config.yaml
arch: "dit"
model: "image diffusion model"
dataset: "crops of objects in photos (Visual Genome)"
train_examples: 123503
image_size: 64
horizontal_flip: false
conditioning: "none"
objective: "v"
cond_dim: 192
norm: "layernorm_no_bias"
hidden_act: "gelu"
mlp_ratio: 6
head_dim: 64
fused_qkv: false
qk_norm: false
inner_norm: false
patch_size: [8, 8]
layers: 14
width: 192
positions: "sincos"
optimizer: "soap"
beta2: 0.999
learning_rate: 0.002
beta1: 0.95
shampoo_beta: 0.999
eps: 1e-08
precondition_frequency: 32
max_precond_dim: 1536
one_sided: false
adamw_lr_other_params: 0.0014
ema_decay: 0.999
max_steps: 16600
batch_size: 128
epochs: 17.2
lr_schedule: "cosine_restarts"
final_lr_fraction: 0.1
warmup_steps: 3320
weight_decay: 0.05
adamw_weight_decay_other_params: 0.05
Rows from block 9 of a small image diffusion model, named by matrix and row number. Rows with one number belong to one neuron. Each number is 50 + 12 x the weight over its row's rms, rounded and kept within 0 to 99. All counts start at 0.
Before each neuron's rows are labels from the 100 images, of 14976 (inputs lightly noised), where the neuron reaches its highest value: "patch colour" is the nearest of a few named colours to the mean colour under the peak. Only what is clearly more common there than usual is listed. The data: crops of objects in photos (Visual Genome).
# fc1: MLP up (model.blocks.9.mlp.fc1.weight, 1152x192), inputs 0-63
# fc2: MLP down (model.blocks.9.mlp.fc2.weight, 192x1152, transposed), outputs 0-63

patch colour: blue; cyan
fc1.583:66 41 40 36 35 55 56 51 50 65 45 59 52 56 41 57 59 62 58 50 44 30 14 45 67 44 45 39 44 47 39 55 75 51 51 63 36 48 59 57 30 48 31 38 52 57 41 50 46 56 50 56 42 65 53 48 56 47 60 62 42 52 45 22
fc2.583:86 39 26 55 32 28 55 32 39 45 62 74 44 46 57 57 68 34 49 53 61 35 14 46 68 50 49 44 61 58 72 41 60 49 51 46 65 39 47 50 43 44 43 47 52 65 60 41 52 58 35 70 62 47 54 56 61 51 49 57 48 69 52 36

patch colour: red; pink
fc1.245:74 43 29 52 44 58 49 64 41 39 57 54 42 72 62 79 37 38 58 38 45 56 36 40 59 55 76 54 39 57 66 47 51 44 48 50 44 48 62 52 59 70 47 52 34 27 34 41 26 29 61 44 62 60 22 38 57 64 60 68 53 56 50 59
fc2.245:59 42 45 53 66 56 47 20 61 58 51 72 54 53 35 31 76 65 32 43 43 54 52 56 53 43 42 42 43 57 52 55 41 62 54 39 52 37 50 49 44 61 31 49 47 61 47 16 31 52 45 49 40 37 64 24 52 49 32 60 60 64 73 37

patch colour: blue
fc1.243:13 36 57 66 35 63 42 56 49 54 62 35 38 74 61 38 37 50 70 61 57 67 57 31 66 57 27 42 74 57 51 45 48 37 60 48 62 45 53 68 42 53 35 29 55 58 51 38 49 57 61 31 70 36 23 35 51 45 50 52 53 34 32 49
fc2.243:23 40 22 56 43 66 64 24 40 56 42 48 51 69 46 55 41 63 44 51 45 40 45 55 41 46 46 37 38 44 42 64 61 27 49 55 40 54 51 53 64 48 48 47 37 61 42 38 62 53 73 79 41 42 69 55 54 70 52 54 53 52 52 46

patch colour: red
fc1.722:58 57 47 52 88 54 57 40 67 45 70 50 52 52 28 51 41 40 61 47 31 50 29 56 50 63 69 41 47 53 68 50 60 44 38 49 50 53 45 58 56 56 40 39 37 51 52 82 54 45 64 54 28 50 61 76 71 71 55 39 48 65 61 42
fc2.722:34 43 50 33 66 64 42 44 86 51 26 52 42 49 48 43 58 58 46 56 33 42 89 62 57 51 39 54 47 51 39 43 48 78 42 51 57 55 46 69 30 40 60 66 42 45 47 13 59 49 22 56 02 51 52 39 52 74 67 41 57 52 59 54

patch colour: red
fc1.764:50 60 50 18 52 34 45 52 00 55 55 45 59 61 47 67 46 50 48 50 61 28 36 72 48 62 78 54 59 45 49 50 65 46 67 55 52 50 48 46 41 43 37 43 41 46 60 58 35 64 33 45 43 57 47 49 49 67 61 44 57 54 49 45
fc2.764:55 38 48 25 54 28 59 54 00 57 39 63 55 25 52 70 46 58 53 60 48 71 76 55 47 56 73 40 49 55 38 46 67 60 39 50 50 47 40 41 47 43 68 55 41 49 50 35 51 47 65 53 42 50 48 47 49 67 73 44 47 40 55 55

patch colour: red
fc1.129:44 35 53 37 37 31 51 43 44 54 46 55 47 73 51 64 51 54 54 55 63 46 50 58 74 45 58 66 44 48 62 65 65 54 42 49 38 47 42 62 42 43 38 43 35 55 47 63 38 57 53 51 19 57 08 68 37 47 63 28 52 44 55 40
fc2.129:59 48 46 72 35 76 25 25 63 46 54 51 39 65 38 33 27 36 47 47 57 33 42 36 61 53 62 48 61 39 61 50 54 54 36 48 55 61 65 17 42 62 31 46 31 40 55 69 53 53 63 48 80 43 60 60 44 25 49 30 71 47 36 48

patch colour: red
fc1.705:49 63 51 45 43 45 58 56 53 78 38 34 63 62 37 46 73 67 26 55 46 41 65 61 37 46 70 65 53 66 46 70 80 65 07 64 57 37 70 48 66 47 63 51 44 55 38 75 40 60 48 55 58 44 42 39 33 53 43 26 59 58 66 75
fc2.705:47 33 44 45 51 51 49 70 47 79 38 68 38 40 40 57 27 54 68 64 50 62 37 51 24 56 39 45 53 36 45 53 25 45 11 60 39 66 69 55 63 40 24 52 50 48 44 30 42 43 55 46 53 44 50 34 41 52 61 35 29 56 37 27

patch colour: red
fc1.288:58 41 90 38 48 73 34 52 37 51 53 61 36 27 35 64 54 53 45 43 51 22 39 46 47 54 37 45 37 40 74 43 54 46 60 63 22 57 50 41 60 44 49 49 36 33 53 50 70 30 48 28 75 31 37 52 63 69 66 43 37 55 37 39
fc2.288:57 37 80 46 35 35 52 43 78 61 46 58 33 33 42 38 56 53 40 44 53 37 29 48 62 62 63 36 45 42 76 43 47 40 47 26 49 41 36 26 47 52 42 49 50 76 56 57 49 13 61 51 49 60 54 66 68 28 46 65 49 51 49 44

patch colour: red
fc1.495:46 60 76 25 50 59 51 59 25 51 77 35 50 63 62 78 40 41 45 42 53 38 25 57 49 42 65 53 39 51 49 61 49 34 56 50 46 40 42 38 77 47 53 52 56 51 53 76 71 58 39 44 35 57 34 48 54 59 63 44 49 51 47 58
fc2.495:16 62 62 67 36 28 45 38 76 48 64 14 54 70 40 52 43 41 39 53 62 36 33 49 60 56 40 59 60 51 74 53 45 49 59 44 50 50 55 60 41 40 59 49 58 52 58 74 44 64 46 39 72 45 44 65 55 41 34 41 49 57 44 59