From a checkpoint of a small image diffusion model.
Model: layers 14, width 192.
Training: 16600 steps, batches of 128.
Data: trained on crops of objects in photos (Visual Genome), 123503 training examples, 17.2 epochs.
Rows from block 9 of a small image diffusion model, named by matrix and row number. Rows with one number belong to one neuron. Each number is 128 + 32 x the weight over its row's rms, rounded and kept within 0 to 255. All counts start at 0. Numbers have three digits each.
After each neuron's rows are labels from the 100 images, of 14976 (inputs lightly noised), where the neuron reaches its highest value: "patch colour" is the nearest of a few named colours to the mean colour under the peak. Only what is clearly more common there than usual is listed. The data: crops of objects in photos (Visual Genome). In brackets: how many of the 100, against the usual share in percent.
# fc1: MLP up (model.blocks.9.mlp.fc1.weight, 1152x192), inputs 0-63
# fc2: MLP down (model.blocks.9.mlp.fc2.weight, 192x1152, transposed), outputs 0-63

fc1.109:113036111159149127110110147141079164080126092067141111093149091138145080111103087122190107127131140190082174089155062130149109101068095141122126148116145102129127141124097133129142181103115138
fc2.109:131047101114134158143139131127068212105155153126152113141119117121146133123143155102081115130136157210134089157157189111152098094087136109116161119134119095091167101139114122118082191097104142
patch colour: black (47 vs 13.6)

fc1.696:146163055170142149083138159154117171166187035144097138110122094164147128123148157209145129183099110161113139116096217147095129133119133132073141119092149126141175131165129116110087122174133140
fc2.696:120136052107124138146137120064125198121181206137095183122116168113139106146128103190089193137153132113154104140103077166119153163127118169195119146076162168096106128165163112123122133141107136
patch colour: green (54 vs 0.7)

fc1.283:123140157108145113107115151147087128149120075107107090069184148175121108059167128182128076101122130112133124154125112116170130107129122147101127124164115086131103106139109107132079072123113144
fc2.283:111118093134093134204089164144082125087156084139129112177164146114160108192107143054158159167142164121093110083115095120143064184106082149136147146094005237158124148154100162127101180149131089
patch colour: grey (63 vs 33.8)

fc1.143:107144202199082132098178176173109144109124160135145170142081109179158127135115099106130083117139108140075132156151087141102112130158158137099147169123206122107033086074100130091107113116116123
fc2.143:087165238046130075132104027101167153093081107140128110106137113158151143137148150085126115164095139092146123116146173135145140157159117128154148111087173105143171121129112135118106134105133125
patch colour: green (58 vs 0.7)

fc1.619:183104137164142171144176100111112058136147204108104077101061105113132138123120138107136094143142129120161033123071141121119105123152109091088167095136145135067121199105168094120112100100140121
fc2.619:100085073179160092069038174141104082126147049127110125133140145171169154147166142125140121144110127141092164127080137128114097112144137103193146145146130093145126082133084143117127100107152116
patch colour: black (43 vs 13.6)

fc1.179:000090140173114140145152089127173107133166129158139088146135109114115098131128157123113146183135134096117123128116126138188124119126118143134170180117111123129138172148098120163127122098110152
fc2.179:156144149176121097117134181122186105147172128071123069108103118109090121148143064125129122149151104033113147138157135156221119124120143117150255151139084116176173187124124128116134130121126109
patch colour: red (89 vs 0.6)

fc1.375:255054119073155116123081129116104083132134146109108163068165085119085102114103137123116149144158120101129119067166146171067104141118061125093096076150111105159105119099131107179139112133135135
fc2.375:121135196163138128099144091157118096146098125098102110150127106105138153116162102128120138141138110068116076142147122133115104113116127094118110096198069091153064154121152167136133118102121123
patch colour: cyan (51 vs 0.9)

fc1.603:160115143138122083175167112115121095116184143147067156145170121121155153141160125112117120139146105131127175105166161174134135073100150140234132122170132155086131134077076149066129072099116152
fc2.603:094038165082127139163127105149133065141174138141077115138114110146118146124149153086144143068157130161100106177146124159155105072109140087067053106108150145208154138110152115160109039122128155
patch colour: pink (41 vs 9.3)

fc1.12:141118136123113108114147124103127127119142132136115128109117117104125094163130152123123115158118132121121117114120128144136100131091088120124136159160120076142119130126118136117125117145110108
fc2.12:133088143177152143135121114125146141122117115109124114132129126146130120106126107124126121055112062108131118120144123091155119120167122111142120115121128156190152151097126183129138149142126126
patch colour: brown (63 vs 33.5)

fc1.329:051102173116168141112120092122126147102133187115126116141150065144120142131126140173113134154194110106175131141082127082130137111135116134138093176139117168136133173122129092144124132089126126
fc2.329:106083212172132127133127111140127130093147070118128103161127056109113188177161129155164127155119116088098121156118132108146106171144093174123165183159091092112193172137130126102113118121091118
patch colour: red (38 vs 0.6)

fc1.647:101126162104112129116156143094073143130104129059097040094115110141175101090093151063152107131113173098160096101149097148169100105158086151164063199103099113134161186097102100097097124181095197
fc2.647:057169164136123178131102132108112144086134165148142165157116169095181114057155126100158109103137116095085191098127125097102132172196093115156093166114132148133114118137107145099148153121124180
patch colour: yellow (41 vs 0.4)

fc1.162:086127119188079168102184192117158118150108153119113104111113127107154129159057128113127120142202151127164085201117132114148148104060125116120134053116229133111079161115147111090156114138102143
fc2.162:226141051167124112108173220126108108176155129138123136159186114147115092143156143124102099145119117147120145165147121121102133093175120139142075098148028138059135098129159075057162125168087085
patch colour: brown (61 vs 33.5)

fc1.421:168103246160123166070176255134144121127101125108118157107152135174137104127141030105129143134135123148113151155136126146125112177146124099116110167096245087137000112097121144102112097112130098
fc2.421:097154000188089162109140255138134098129204110087130118131130140064071120146142073143144114140140113089090154154128144157166111065102098111138209162152085163150173150119130124104125143132125131
patch colour: cyan (46 vs 0.9); green (29 vs 0.7)

fc1.564:063148117159133078194136130096112154095141134168094082130078168180192187122098167151136124131076141162112160121136108173144113136156071186134100174102089109098218099158127118111132157106157108
fc2.564:034128040157113210123091134096061153130128126110148109171079092140183084147097126150101124084080109198131165102124146065116143043142115071097131121128169113175205126132137130164106154130128164
patch colour: yellow (61 vs 0.4); orange (31 vs 1.2)

fc1.474:190153128126048103080170054156106090155142147146106097103100129140190152158085165123169112120140144063152136131169156122151141129111156154106135154154068192134137097116095119101087165169130105
fc2.474:015139137115125164134049172114108116137138097154098142106105161126151125119152163151087162133106142059158132147193080157126121175097135117191116161115129216147133122145121111128120155101130092
patch colour: orange (44 vs 1.2)

fc1.47:133178165127101172181046141158123132117050127125176147124128153159102091140132133184220108111128117161163144154150145155112151147176143134148133165163099164145092099138105109161153152125117184
fc2.47:173227204135136093088181078116124152130093116117170115151103184160120115104118121236047130104126150141092089119155130137101125138178132154109100146173137137167077170133160131145133125111153185
patch colour: white (53 vs 5.3); cyan (34 vs 0.9)

fc1.171:050127182153154086141160149128131152216147125152117198153152135123120083120176130166128145156121114165143134179092162163107103146121161198125210146202155102081090175101144156137095116126128148
fc2.171:076063212110148113099191138133082141166159174083084082138062118123133107102149152134151124130161126206109136124100126117153100100091108091161139099111155115178186157113135101129120046132110124
patch colour: yellow (34 vs 0.4)

fc1.372:207198054153117181154123071129083119122105153137127165125142163088194103115085171123110134120128105141100132136144159040103133100165064154112091161071148147151117120114112136128094141133114096
fc2.372:164121179137196176128170136106084135119102105108124091133116073173139149129122144104165155135102110170127183139137146148150113127091108107138156140072100134105122146092134151118118154100124095
patch colour: black (87 vs 13.6)

fc1.625:066075121079147155153116128084075094097157055090133151143138140161077163102134097140156174094106124137114072110102115120074123121145154115112102092166140092067133147176115126166157093133089080
fc2.625:227047129120150054127082146173062094100186173125148130136157119129109148162095174124113113074101125157149170148113125147111129105133096118114152108147183106144120145123107116119115093121125126
patch colour: blue (53 vs 0.6); cyan (35 vs 0.9)

fc1.147:109138140114101090091088207083100124135111130128170072130127144153125128104165087112183151099120133164097113120128133115116068142156086138106121116161094106131117107114089128102070157147185105
fc2.147:047185181111098149155150082089127112121094132133148142135149106122092127032133135155088167096129133166121162129105159180137109166193132110123147119168118150124101118156124129095106160128138138
patch colour: yellow (48 vs 0.4)

fc1.213:162139138131128075103188103150096176128184139117151153111181146147154112077165147143140135135117143136105153133175138127062164120116111199122051049145205119107101166104117160129121115149106127
fc2.213:155126113124156126141105062133123130111107150126161198148112162137132104092146185127156105121107103126144074131136136109105129141112075170105021154107135138149124111135149148089145091094060135
patch colour: blue (40 vs 0.6); cyan (39 vs 0.9)

fc1.248:146121077160073155192148151160176097101144102139147161166174141107135164096136117148120129088109133108136148172138193110148171158135120140109176076108140215102131075099156125096088118089137121
fc2.248:141135163120092114135118133148121127134144112165136143091226110170127085125130130144108119060098085170118144003091112130146134111163143099112113083134238156115108091080112177132126125131137133
patch colour: pink (27 vs 9.3)

fc1.512:098110059157167086156107099161132186152125175109179117128116120143164163128096113127184074144151102124085149077085138106136095152134100133133101167062129134173163094108119098137115162139106112
fc2.512:073168131131136216160164197108070129119136109124120097099153122099124121141143131130063122108152156132139139167145079144131113158137151090116147095079112114127146149103140137135123139103119094
patch colour: brown (62 vs 33.5)

fc1.440:242166147070162126164168119121102146110097165147130123122128166157122117135143117144164134136163132099140121162126117152133148125128064112134106123186175181127122191087100117151111141135147137
fc2.440:085129177111170117128112126144142085139147125127113145120111119148131121127117192147111132138085170154145135089117127066092106063125233124108186124087181009138120110164146104134141165150105172
patch colour: white (81 vs 5.3)

fc1.106:079094131171101103136146221150095152088111127082126099166174133203162163126149076076146162120069131134111133112149115166111108179109086123126103142114174095078111108111141137072105079167097136
fc2.106:111103110134135137142066092146072157112090131163112156144143130192143099139132157139131124111088123123118092156136132142080146148143009159103109164110165167162085133129117115201143103113174139
patch colour: yellow (86 vs 0.4)

fc1.48:110061105133092118170182141073099112172219132123169142180127144145114141090149177135162082115127147136194104093156143134126166144181130121141125083149136135169149172128148128129126069172117155
fc2.48:117042083120143101134122088151140114186183112129136122154148134111138139055129129114132137102103116156122146155103124110123161091157084078127123127174120175062148096100102115179147055123128152
patch colour: white (77 vs 5.3)

fc1.385:207090198130145118078146136122148082105089188138106110101118143097134121129093154181088156127121153099145149125137139111160114112180120189079131145152167096135128123117076102106156157147120175
fc2.385:028050121125135190155164076097144063109071116126103096156151136095124111130141152235153154102102106135122122145149112133153126137148036112135123126082115147115130129135151130133099138114121131
patch colour: yellow (63 vs 0.4); orange (27 vs 1.2)

fc1.238:149107131157145124105133153137150175175115140124131183123150151123125107136174175137070132166151130140167146142099161148079104095133178085160107146157183113198063139126139114132160165136165143
fc2.238:130135173149124118161081137117154131127130114123137145131131113108197145139114141223181136106120106074113123123111155125120142113094032117125109162159161116103199184099161087150118179072123139
patch colour: blue (42 vs 0.6); cyan (27 vs 0.9)

fc1.393:051116139131119048167116090151124101176164152105141139166158128077109127114131116118154147160125119125102160102217105128096161119127146121161058114151144118139078133160094209153117163180161130
fc2.393:184074181080161215131108154124090092141128103131102101176107106088116119151137155103094164114117129081155105169201131116124130105136114090107055121132111172088137149125138145141166141150124150
patch colour: blue (29 vs 0.6)

fc1.52:142087171188147196147152213204139177133231115116156126110129127120167128146114088101159054092128140160102119128134179187129147106164121125102108108189150103155100067127090118121159139110119123
fc2.52:074130197062137068143074030104167181136244157118161119108143144095158149131156137078096121082117157164145111103128113107161156110148115141121095157136155100165159138085184151136121116111128138
patch colour: yellow (41 vs 0.4); pink (26 vs 9.3)

fc1.261:008140109139163214060083087120166122128065104138125099115148128148117082095100192112111060109149147104123095223127117114181174055130094144150060142109166150142075157160133104153098111157177156
fc2.261:082088124104113128061135055116123146142143117189136180116191152112131132119078169098100085125072100157154147195096127077077093140094099127141175099107189111174118100121130095077153121137131146
patch colour: black (91 vs 13.6)

fc1.633:084111155093087114095157106155124107101091084145106189166079139111097106119146136044177125088113129129171139101168183133078131111163140183103168121137132143172082123112193132151166138148121080
fc2.633:182140182179141086128105154127134101079073170139126130124122142159069114156120134056090138103077114145091119146152084133124079078140146116162159146118153123079124127140111105121151162158146129
patch colour: white (55 vs 5.3)

fc1.689:130128077125095101166128163172137126101172112098121153201122124185127083091103070130138151079120073129137127147138112127098146111135144140099159071150152133140138130099141105146166135111111168
fc2.689:213190034104119147150152088115145124097132132115129085110144146124123146121142136085082122140088125134108142136141152114080117126142066116123159111149114153132087145126133132111117139107147172
patch colour: white (31 vs 5.3); cyan (25 vs 0.9)

fc1.212:128126062106175127121099123115134136147138213152138066120134119140125140117217117112130092118154117142113157135179155142117122150127119106153133146067130130126199111200131143140100170117102167
fc2.212:122139185113084113149093113121137126127131184108118064139133152125133115112050160138121162100146161114093185120085137121103128100102118153142130121195131130143166163200139108112106083115153092
patch colour: red (30 vs 0.6)

fc1.155:189181156149149148135140156117174141134161077154111098098124113129120142130139204135122165169115179150061112063110186152180086117177069120119120255163120111124107088175105090058138094170130143
fc2.155:078129173074135174187065205128126186131167115102131162078155114131160131130127049135112122057126096148097089175132085157125156071195119112143104196139136146121123149110117107176130137133172164
patch colour: orange (34 vs 1.2)

fc1.233:146144108097177095111099125146125132076087110083098112137138106152132149170102103106108188083167089096136152115139106145106114100136085109105149077158131182052149112128151107094147175072096085
fc2.233:099118119112126170141156091141113133144140148114121142127111109129101135137096070096109093177142102099118144131131120144111134146103136134125234097113051104167130139140114048108144110131117129
patch colour: brown (71 vs 33.5)

fc1.367:132198150113091106093152082137103147070172163153200135155114172144149102131173127108096164161142167116097160169105076079143150172149176161062061141152105063187137140106112181140148111196128114
fc2.367:103169102118127199117141122070117164100151109140167119155093117123085114141103107119160107206123130110164109100164155152120140141174141131161091132085074109077128138161148116064162117156123094
patch colour: pink (36 vs 9.3)

fc1.19:211126117117135166136132131111129131125165153146165110105116146146145143080154104061255100122095099106180136131140166140128104144144127063151085107120156150078170089129110134117113145171071180
fc2.19:121147038084148097122114161119117131132133134113168133096096126199143106091134117097000098102101115143102113131155080179137137148135095093115101086158143139231139086122117109110114153101118179
patch colour: white (44 vs 5.3)

fc1.749:119151106117175119110080063087092127152137121118144143105144108113154075179138124162143125183135116169102139173120123081117118095080118124136172187172008130153201126128141185127107091107095111
fc2.749:099140073129119082140144177125089121154131150143124110137116074170142139126125102122129134186121172161135153187105153240189166138147130123135129134104067077082137107144121095120119120117119132
patch colour: pink (51 vs 9.3)

fc1.438:067125134125088081143179093096126105128136082109096157134106151096102082131175169115072131093105150077086121094151172131160147095122131107130141116132167108092128138156152125157072131131104135
fc2.438:156113156159091164112073173133129088105146169107134094129125129093111122128111148094175148143079151117159158160163069079112120119183116126122150123105119075171124156104127115127156149152119157
patch colour: red (46 vs 0.6); pink (25 vs 9.3)

fc1.292:134131143132145113061117158118133106125167107150172119150095115103147114124148143117149109155134143154116116107164158145115174123072067078104166150192093059194109143132137191155093129086112184
fc2.292:133199119097142164143169147150128140097160142137134127131095129140115094147101138098143164098112109209148156107148139085141143073028126110167111129136075111126120108134125114150084118122113127
patch colour: brown (63 vs 33.5)

fc1.186:023108125123186136128117178121119183141106109106146076152103111144149120145129074146039101155099131190131165161133101134155089132115101140158140154115121163133176119172190143130096101124103142
fc2.186:097077085173121078104124163164087140176105141055109127086089117145085134158106144167226106128155145201110129094122120145130087142137176161120106061137088102126128080125120152138151109160124125
patch colour: orange (42 vs 1.2); red (25 vs 0.6)

fc1.341:118176077191171152120086078085116121131100129082104152140189125105163088131139104146115139129077069122153133122142104138103123181134099187167112249119120129229093182122113125120070135103132087
fc2.341:146120214129161151181106174146071154120089124142139139155192076149220122064111108147123160114132130149105172149138208194128137077163100118103000102111143160120130116115133158121123131128137114
patch colour: pink (37 vs 9.3)

fc1.757:002112072163170141135073136170112076082112113143143094085136128127130148161123120084100096138129168100134153133140106131228105113107088113144174171102066158191163107128121115125159130123100102
fc2.757:255150133124099102119133130120140139138173105079131135096104115081108072126129134132105129036108112114099148110105112156129168160195154125112144095137253110155096122116147082136139121138123143
patch colour: orange (40 vs 1.2); red (31 vs 0.6)

fc1.408:131164075107146207215149080114143047084176147160085101093114121104068097143105124146095156167150115096067085122129105124176156107132098106114156186094070149148218152117098127175146120172130166
fc2.408:124098221073191216131117053106060198164078141135136151148145113148227155142140133112101140094115109208130133115128122123070142137136118071094073088121235104162077096109118111188131116134124124
patch colour: red (46 vs 0.6)

fc1.656:134119118030122127143148024122174082116225149145136131141137141093049153145127104162131131158133126105166116110135111129127148091143130104121124050168120132171161139150137156243127156187130137
fc2.656:166127105229111110158084244122188056110200108145146108120119119081052145171125154163143103158146122102133138130125134121177134076131118176134140156116097124091138146123157090057111139160139130
patch colour: purple (45 vs 0.1); blue (41 vs 0.6)

fc1.306:083092138200125125138126134079084139144153144160074140090098104175167119167120131099150119117147162123106149166154160123155153102146130161078140147146152128111118134105154114103155118117119148
fc2.306:029087108126114095118137101166144128144167117158079107094140104135112139094148142108087164107114155093124120127193108101169171112135154135166166164189083163104234139115114134127093143097078084
patch colour: orange (39 vs 1.2); yellow (32 vs 0.4)

fc1.642:073111063143125110111195129143114144068180170130141140095134146169148104113142167088151100165129141100144141119093109076150137130148146132118047150061131130129181144135140149122087100117156076
fc2.642:107064113099130125120050114096131170138176130143146134127053102137132136198106118121154156114108098127125111097125142130112123090124119113166097116128134158154171107131106089081149089176171115
patch colour: orange (47 vs 1.2)

fc1.655:120146138144149130063093119106114094137178121145149154162145137079166152115169142152113130209082182143104182150164164130144195152129127138088105062170165153125080089133142149154113120111160147
fc2.655:098123097135142069108077099109125125097130137142124099164150136158101082156150154126149127156180170121125143000116166130091111159136133143139109227039206207066132188128159193138138117121126117
patch colour: grey (85 vs 33.8)

fc1.514:144160071103123120125028139093141067117132145129107126078108167075098090091203155072201139134073115125091161130106117127147129153104128128175131094103157121129159123143167121147174205146115183
fc2.514:179161049166126170087221129103109039121117119131125084125117142081118092118113082074064127135151135136119121115094122125107117144122115139102093105066171130108143144193106130119143202133135152
patch colour: blue (29 vs 0.6)

fc1.151:137086143110125171207116168134154096101160142147177161135150072077161103155169154134127145133111098130115141059113174142167106186101092106157157152127118061154166193131151156077125095137106146
fc2.151:136145127107127115129103125152147129250123155096095173105210127139110136098113126181138100171093144139113092148148137172113081077116178096178099116188220067160194088125128103067143119140174129
patch colour: pink (30 vs 9.3)

fc1.117:117095130143105135106184153136178171156127145137138126084034095074116052110129094111115066162109111098165100141113183175131140132110122130169107102109160144177090103124134148143157130099108165
fc2.117:090151046099131161096108138121094109092109112109117114131127180194151156176139141150175132166143087134128091000155107082131075118117098143125106238105204236103206180157113141102121127137115114
patch colour: grey (66 vs 33.8)

fc1.389:136155185145200141096157152105174115152181151139120173103091131078177165180159107169111139076154168230132149084132112163151099125133059113145137073130196119077080096144125121105118136175114103
fc2.389:083181163097096090174105121127166113168178112105119200113082181116144086194117099165154133086170108175154133112103114114153161152098157137132132100103219096181138162150151115136124109138091115
patch colour: pink (39 vs 9.3); white (37 vs 5.3)

fc1.756:106099124099178117136162169139140111069087036141211135057157122111128084100103084140109125126119142075062095125116129112132124152130116168121152107101147116127127118159123184113057112233175126
fc2.756:096121178059134111138077114160074083104127120108145133143166125138140159138112136093135088154150102117147066000150120115143140153146099142143183176014135236126167133150082097103138140120141119
patch colour: grey (62 vs 33.8)

fc1.322:084133102107171133103138084130121121097042127141087153087060107128144130139114099117143143093119166126106133126089131126143088094103092207186147103139140173124151141199161117116097139139129056
fc2.322:103111100158125092168139154136149089068041117124117140092096139126138140096164128100083142113111147143147132112111091133149111119121159156067113136121093163120081105179108113102129150129152013
patch colour: brown (62 vs 33.5)

fc1.252:048118178064106128147018132187125133125085067087126124138170106161076147175145095136142114126162186118130157146178165144155145133074122110168123177117139170088122149143119151163076169095105120
fc2.252:163141142207122155159241153114129111125082167097116124125097107130144143065100134184114106157148168159152121134135099115088101143094124153141148115117098162174095099143148183086116160120107083
patch colour: red (28 vs 0.6)

fc1.114:083164109210166082123146094103062182097132143125101130173120133134196126146141120167178124140089190162102144152113126127091172147134090174129142170139147096171094136167182147164136125153124144
fc2.114:165091247150189059090145139155156111125095106133140134121179105109131112063142117180104122100140126140151151110129108118175082110098146137125100089168088101113152096087133198140105118132138155
patch colour: yellow (40 vs 0.4)

fc1.580:010086124166153138103121145116113102131118052103099103109154148184094129137152128118116129117124182151112145143148097138147144184152105187120070145125128109196139107097128143184164176134134120
fc2.580:096111171147138177136190111131136096130113208162082101110118078140079153095137129112148146150147159175132155083128131087173135149126131090151096179112050120107216143130095096079130153118071077
patch colour: orange (41 vs 1.2); yellow (35 vs 0.4)

fc1.199:110173099132112088099098136143093154033080116147124098127115127150134129115077106056096077112127145123099175186115080118127091146138120170112151147150095180080145109098148126082113164142102120
fc2.199:021093121097144154086181130101115137108098159128131091113132122146106191106162126067133146119111126140093113106158141135164123156162108122159156065094137120182127116153090157113114162092089160
patch colour: yellow (30 vs 0.4); orange (27 vs 1.2)

fc1.196:117070136144082129090123132154155104110128170095146118126105124096094054108114076136161115192112126138130151130120135172122135102113087106167121123162107108179107125111105144214158112135138156
fc2.196:149017112129150185112123139115113130099139114128151171117118140085095137087087198140109101169087132209129125138126128127068135103160102139116100075174061128080097140136127093026133127137112126
patch colour: blue (38 vs 0.6); cyan (36 vs 0.9)

fc1.62:081140159065187097135163126142119121082184195098150142124153161121084135150179134082159119153128111119121064135081122123071133100181103143134113185129083169164115178160118153138157162121123122
fc2.62:233092220106161102130081110113103125115170076090175155176126110171068138118136161101114103137144096117130170142070150108140125020122138143087131093149134130133140149074101137124122134131144152
patch colour: cyan (37 vs 0.9)

fc1.225:180122092055084134172091104118049082120092210128146108053114176158132132114145067130115168161167123152136112170117109068146091152175115085141145084135137202153101125110063146110161151143134139
fc2.225:145081109163127255103098097137167104115165111105125150132142145109129179177137088127155125152096126036143108117158131139123182182105168095127156109158103106113160140114119106140137147111128132
patch colour: cyan (69 vs 0.9)

fc1.241:125160162084130073111154208139148172146107118120145115148093087126068141143189134123125128127138166101143098159143169195094161106111104143139220089130180133018098151107137177140140146095139122
fc2.241:116130206105117131148162122123097088169143144139117110122196102155174136119132134107149141120093103116123133040133172092150139164123071128130055137127064166112155113139130084126147098131077115
patch colour: brown (72 vs 33.5)

fc1.675:119152096139073107145128067108054124167100139133128103074090131122170096172104107111168108115144177133129102118100171136134095091144090122132101202154061076151132121111119148076116124140110147
fc2.675:080105185160175184128141152083122135092109117137125125134083151116136146124122133091105140057136090163151109139133149055113130110060153102080048139151155131088192105112129234170140111174108104
patch colour: brown (62 vs 33.5)

fc1.468:094060169142154146070069136085148178113192121155153128142139131150123168060153160129122110165132100099144153094078089125145145134131120104038165095155138119130102114153150132195110183115144150
fc2.468:157020140106127137143193136168106182144198137135151124128105101166159137092091124130147123143113112108111116155078138112128115142115121131227200130114136085109179127157112118139144217075141137
patch colour: red (38 vs 0.6)

fc1.154:024105115082138036184117131114062178090135107122098117165154127158115123175193098113128168126139101196120126147164112169079117105112136119104082120207201117066096121124000107137078151138098104
fc2.154:255155173101144144140137140127126130052102139129136134165130096118112148147107193083170157206127079192104146155117168135074086112092075144124102104136063118089081134097183144100116153134142108
patch colour: cyan (26 vs 0.9); blue (25 vs 0.6)

fc1.193:129052065132107138121162098126145122122107139144144111151110135145113137094114137083070140099123114097159095100127140145112107164217097130123150106112141138093202143111171131148094141142136138
fc2.193:155040033149170141125091177116129111097075149084136132137081133156114118127161127073156101053132118056140108138136126117119131141179113106145149139153112118171114106140127108118149115117137141
patch colour: pink (39 vs 9.3)

fc1.316:133137127155155147107144091117128087127133107147113160118106141087133062145125114135154133132098133112117163097145153129155177122073044091123136123152127089248040134113181145121125116154144149
fc2.316:103174108133166129119119101150151151149117128108126131130119157098108161064136133117106125063135076103177106086172088103146158137141086123151150104118173140109120146068112143106171146085130112
patch colour: black (50 vs 13.6)

fc1.321:201119110114150089151183149147156071161131167144138127117204117117132122114138119077125115126116079131072089117124151097130139123163099144149077067085174153136094142119138172118117189148108164
fc2.321:112138123102153192087104123155153044153138100114138151123199126114144150172145096066125135133163123168131079122136116151110121139136153122103074117122138167086116129077101115127102158042148135
patch colour: grey (61 vs 33.8)

fc1.204:187103134098093112197104135075114144158085177123137178115103133153177095102116094169166160151115119115116118094131093141114154189111125134137127084125144143087087133128151148152110106081130109
fc2.204:192082137148143139106140144196108135160093089162148153126119127134175113184108125173098145138118128106156116153132117115120140178112144122111166142123164141146089122114141140116128130150152169
patch colour: cyan (54 vs 0.9)

fc1.187:062106135152131154160120207118135076138154080119142134116085141129111128146184060120086150149158114172081144129080178166133157141134108098081123129137117121209149091191125119158161124097171137
fc2.187:255048110115118160097109039087126104114159195099095097141078117159143178161153139136185148138109131166158131111125101096094121088155103156124092140117113128019140164115146128096096134117143146
patch colour: cyan (38 vs 0.9); blue (34 vs 0.6)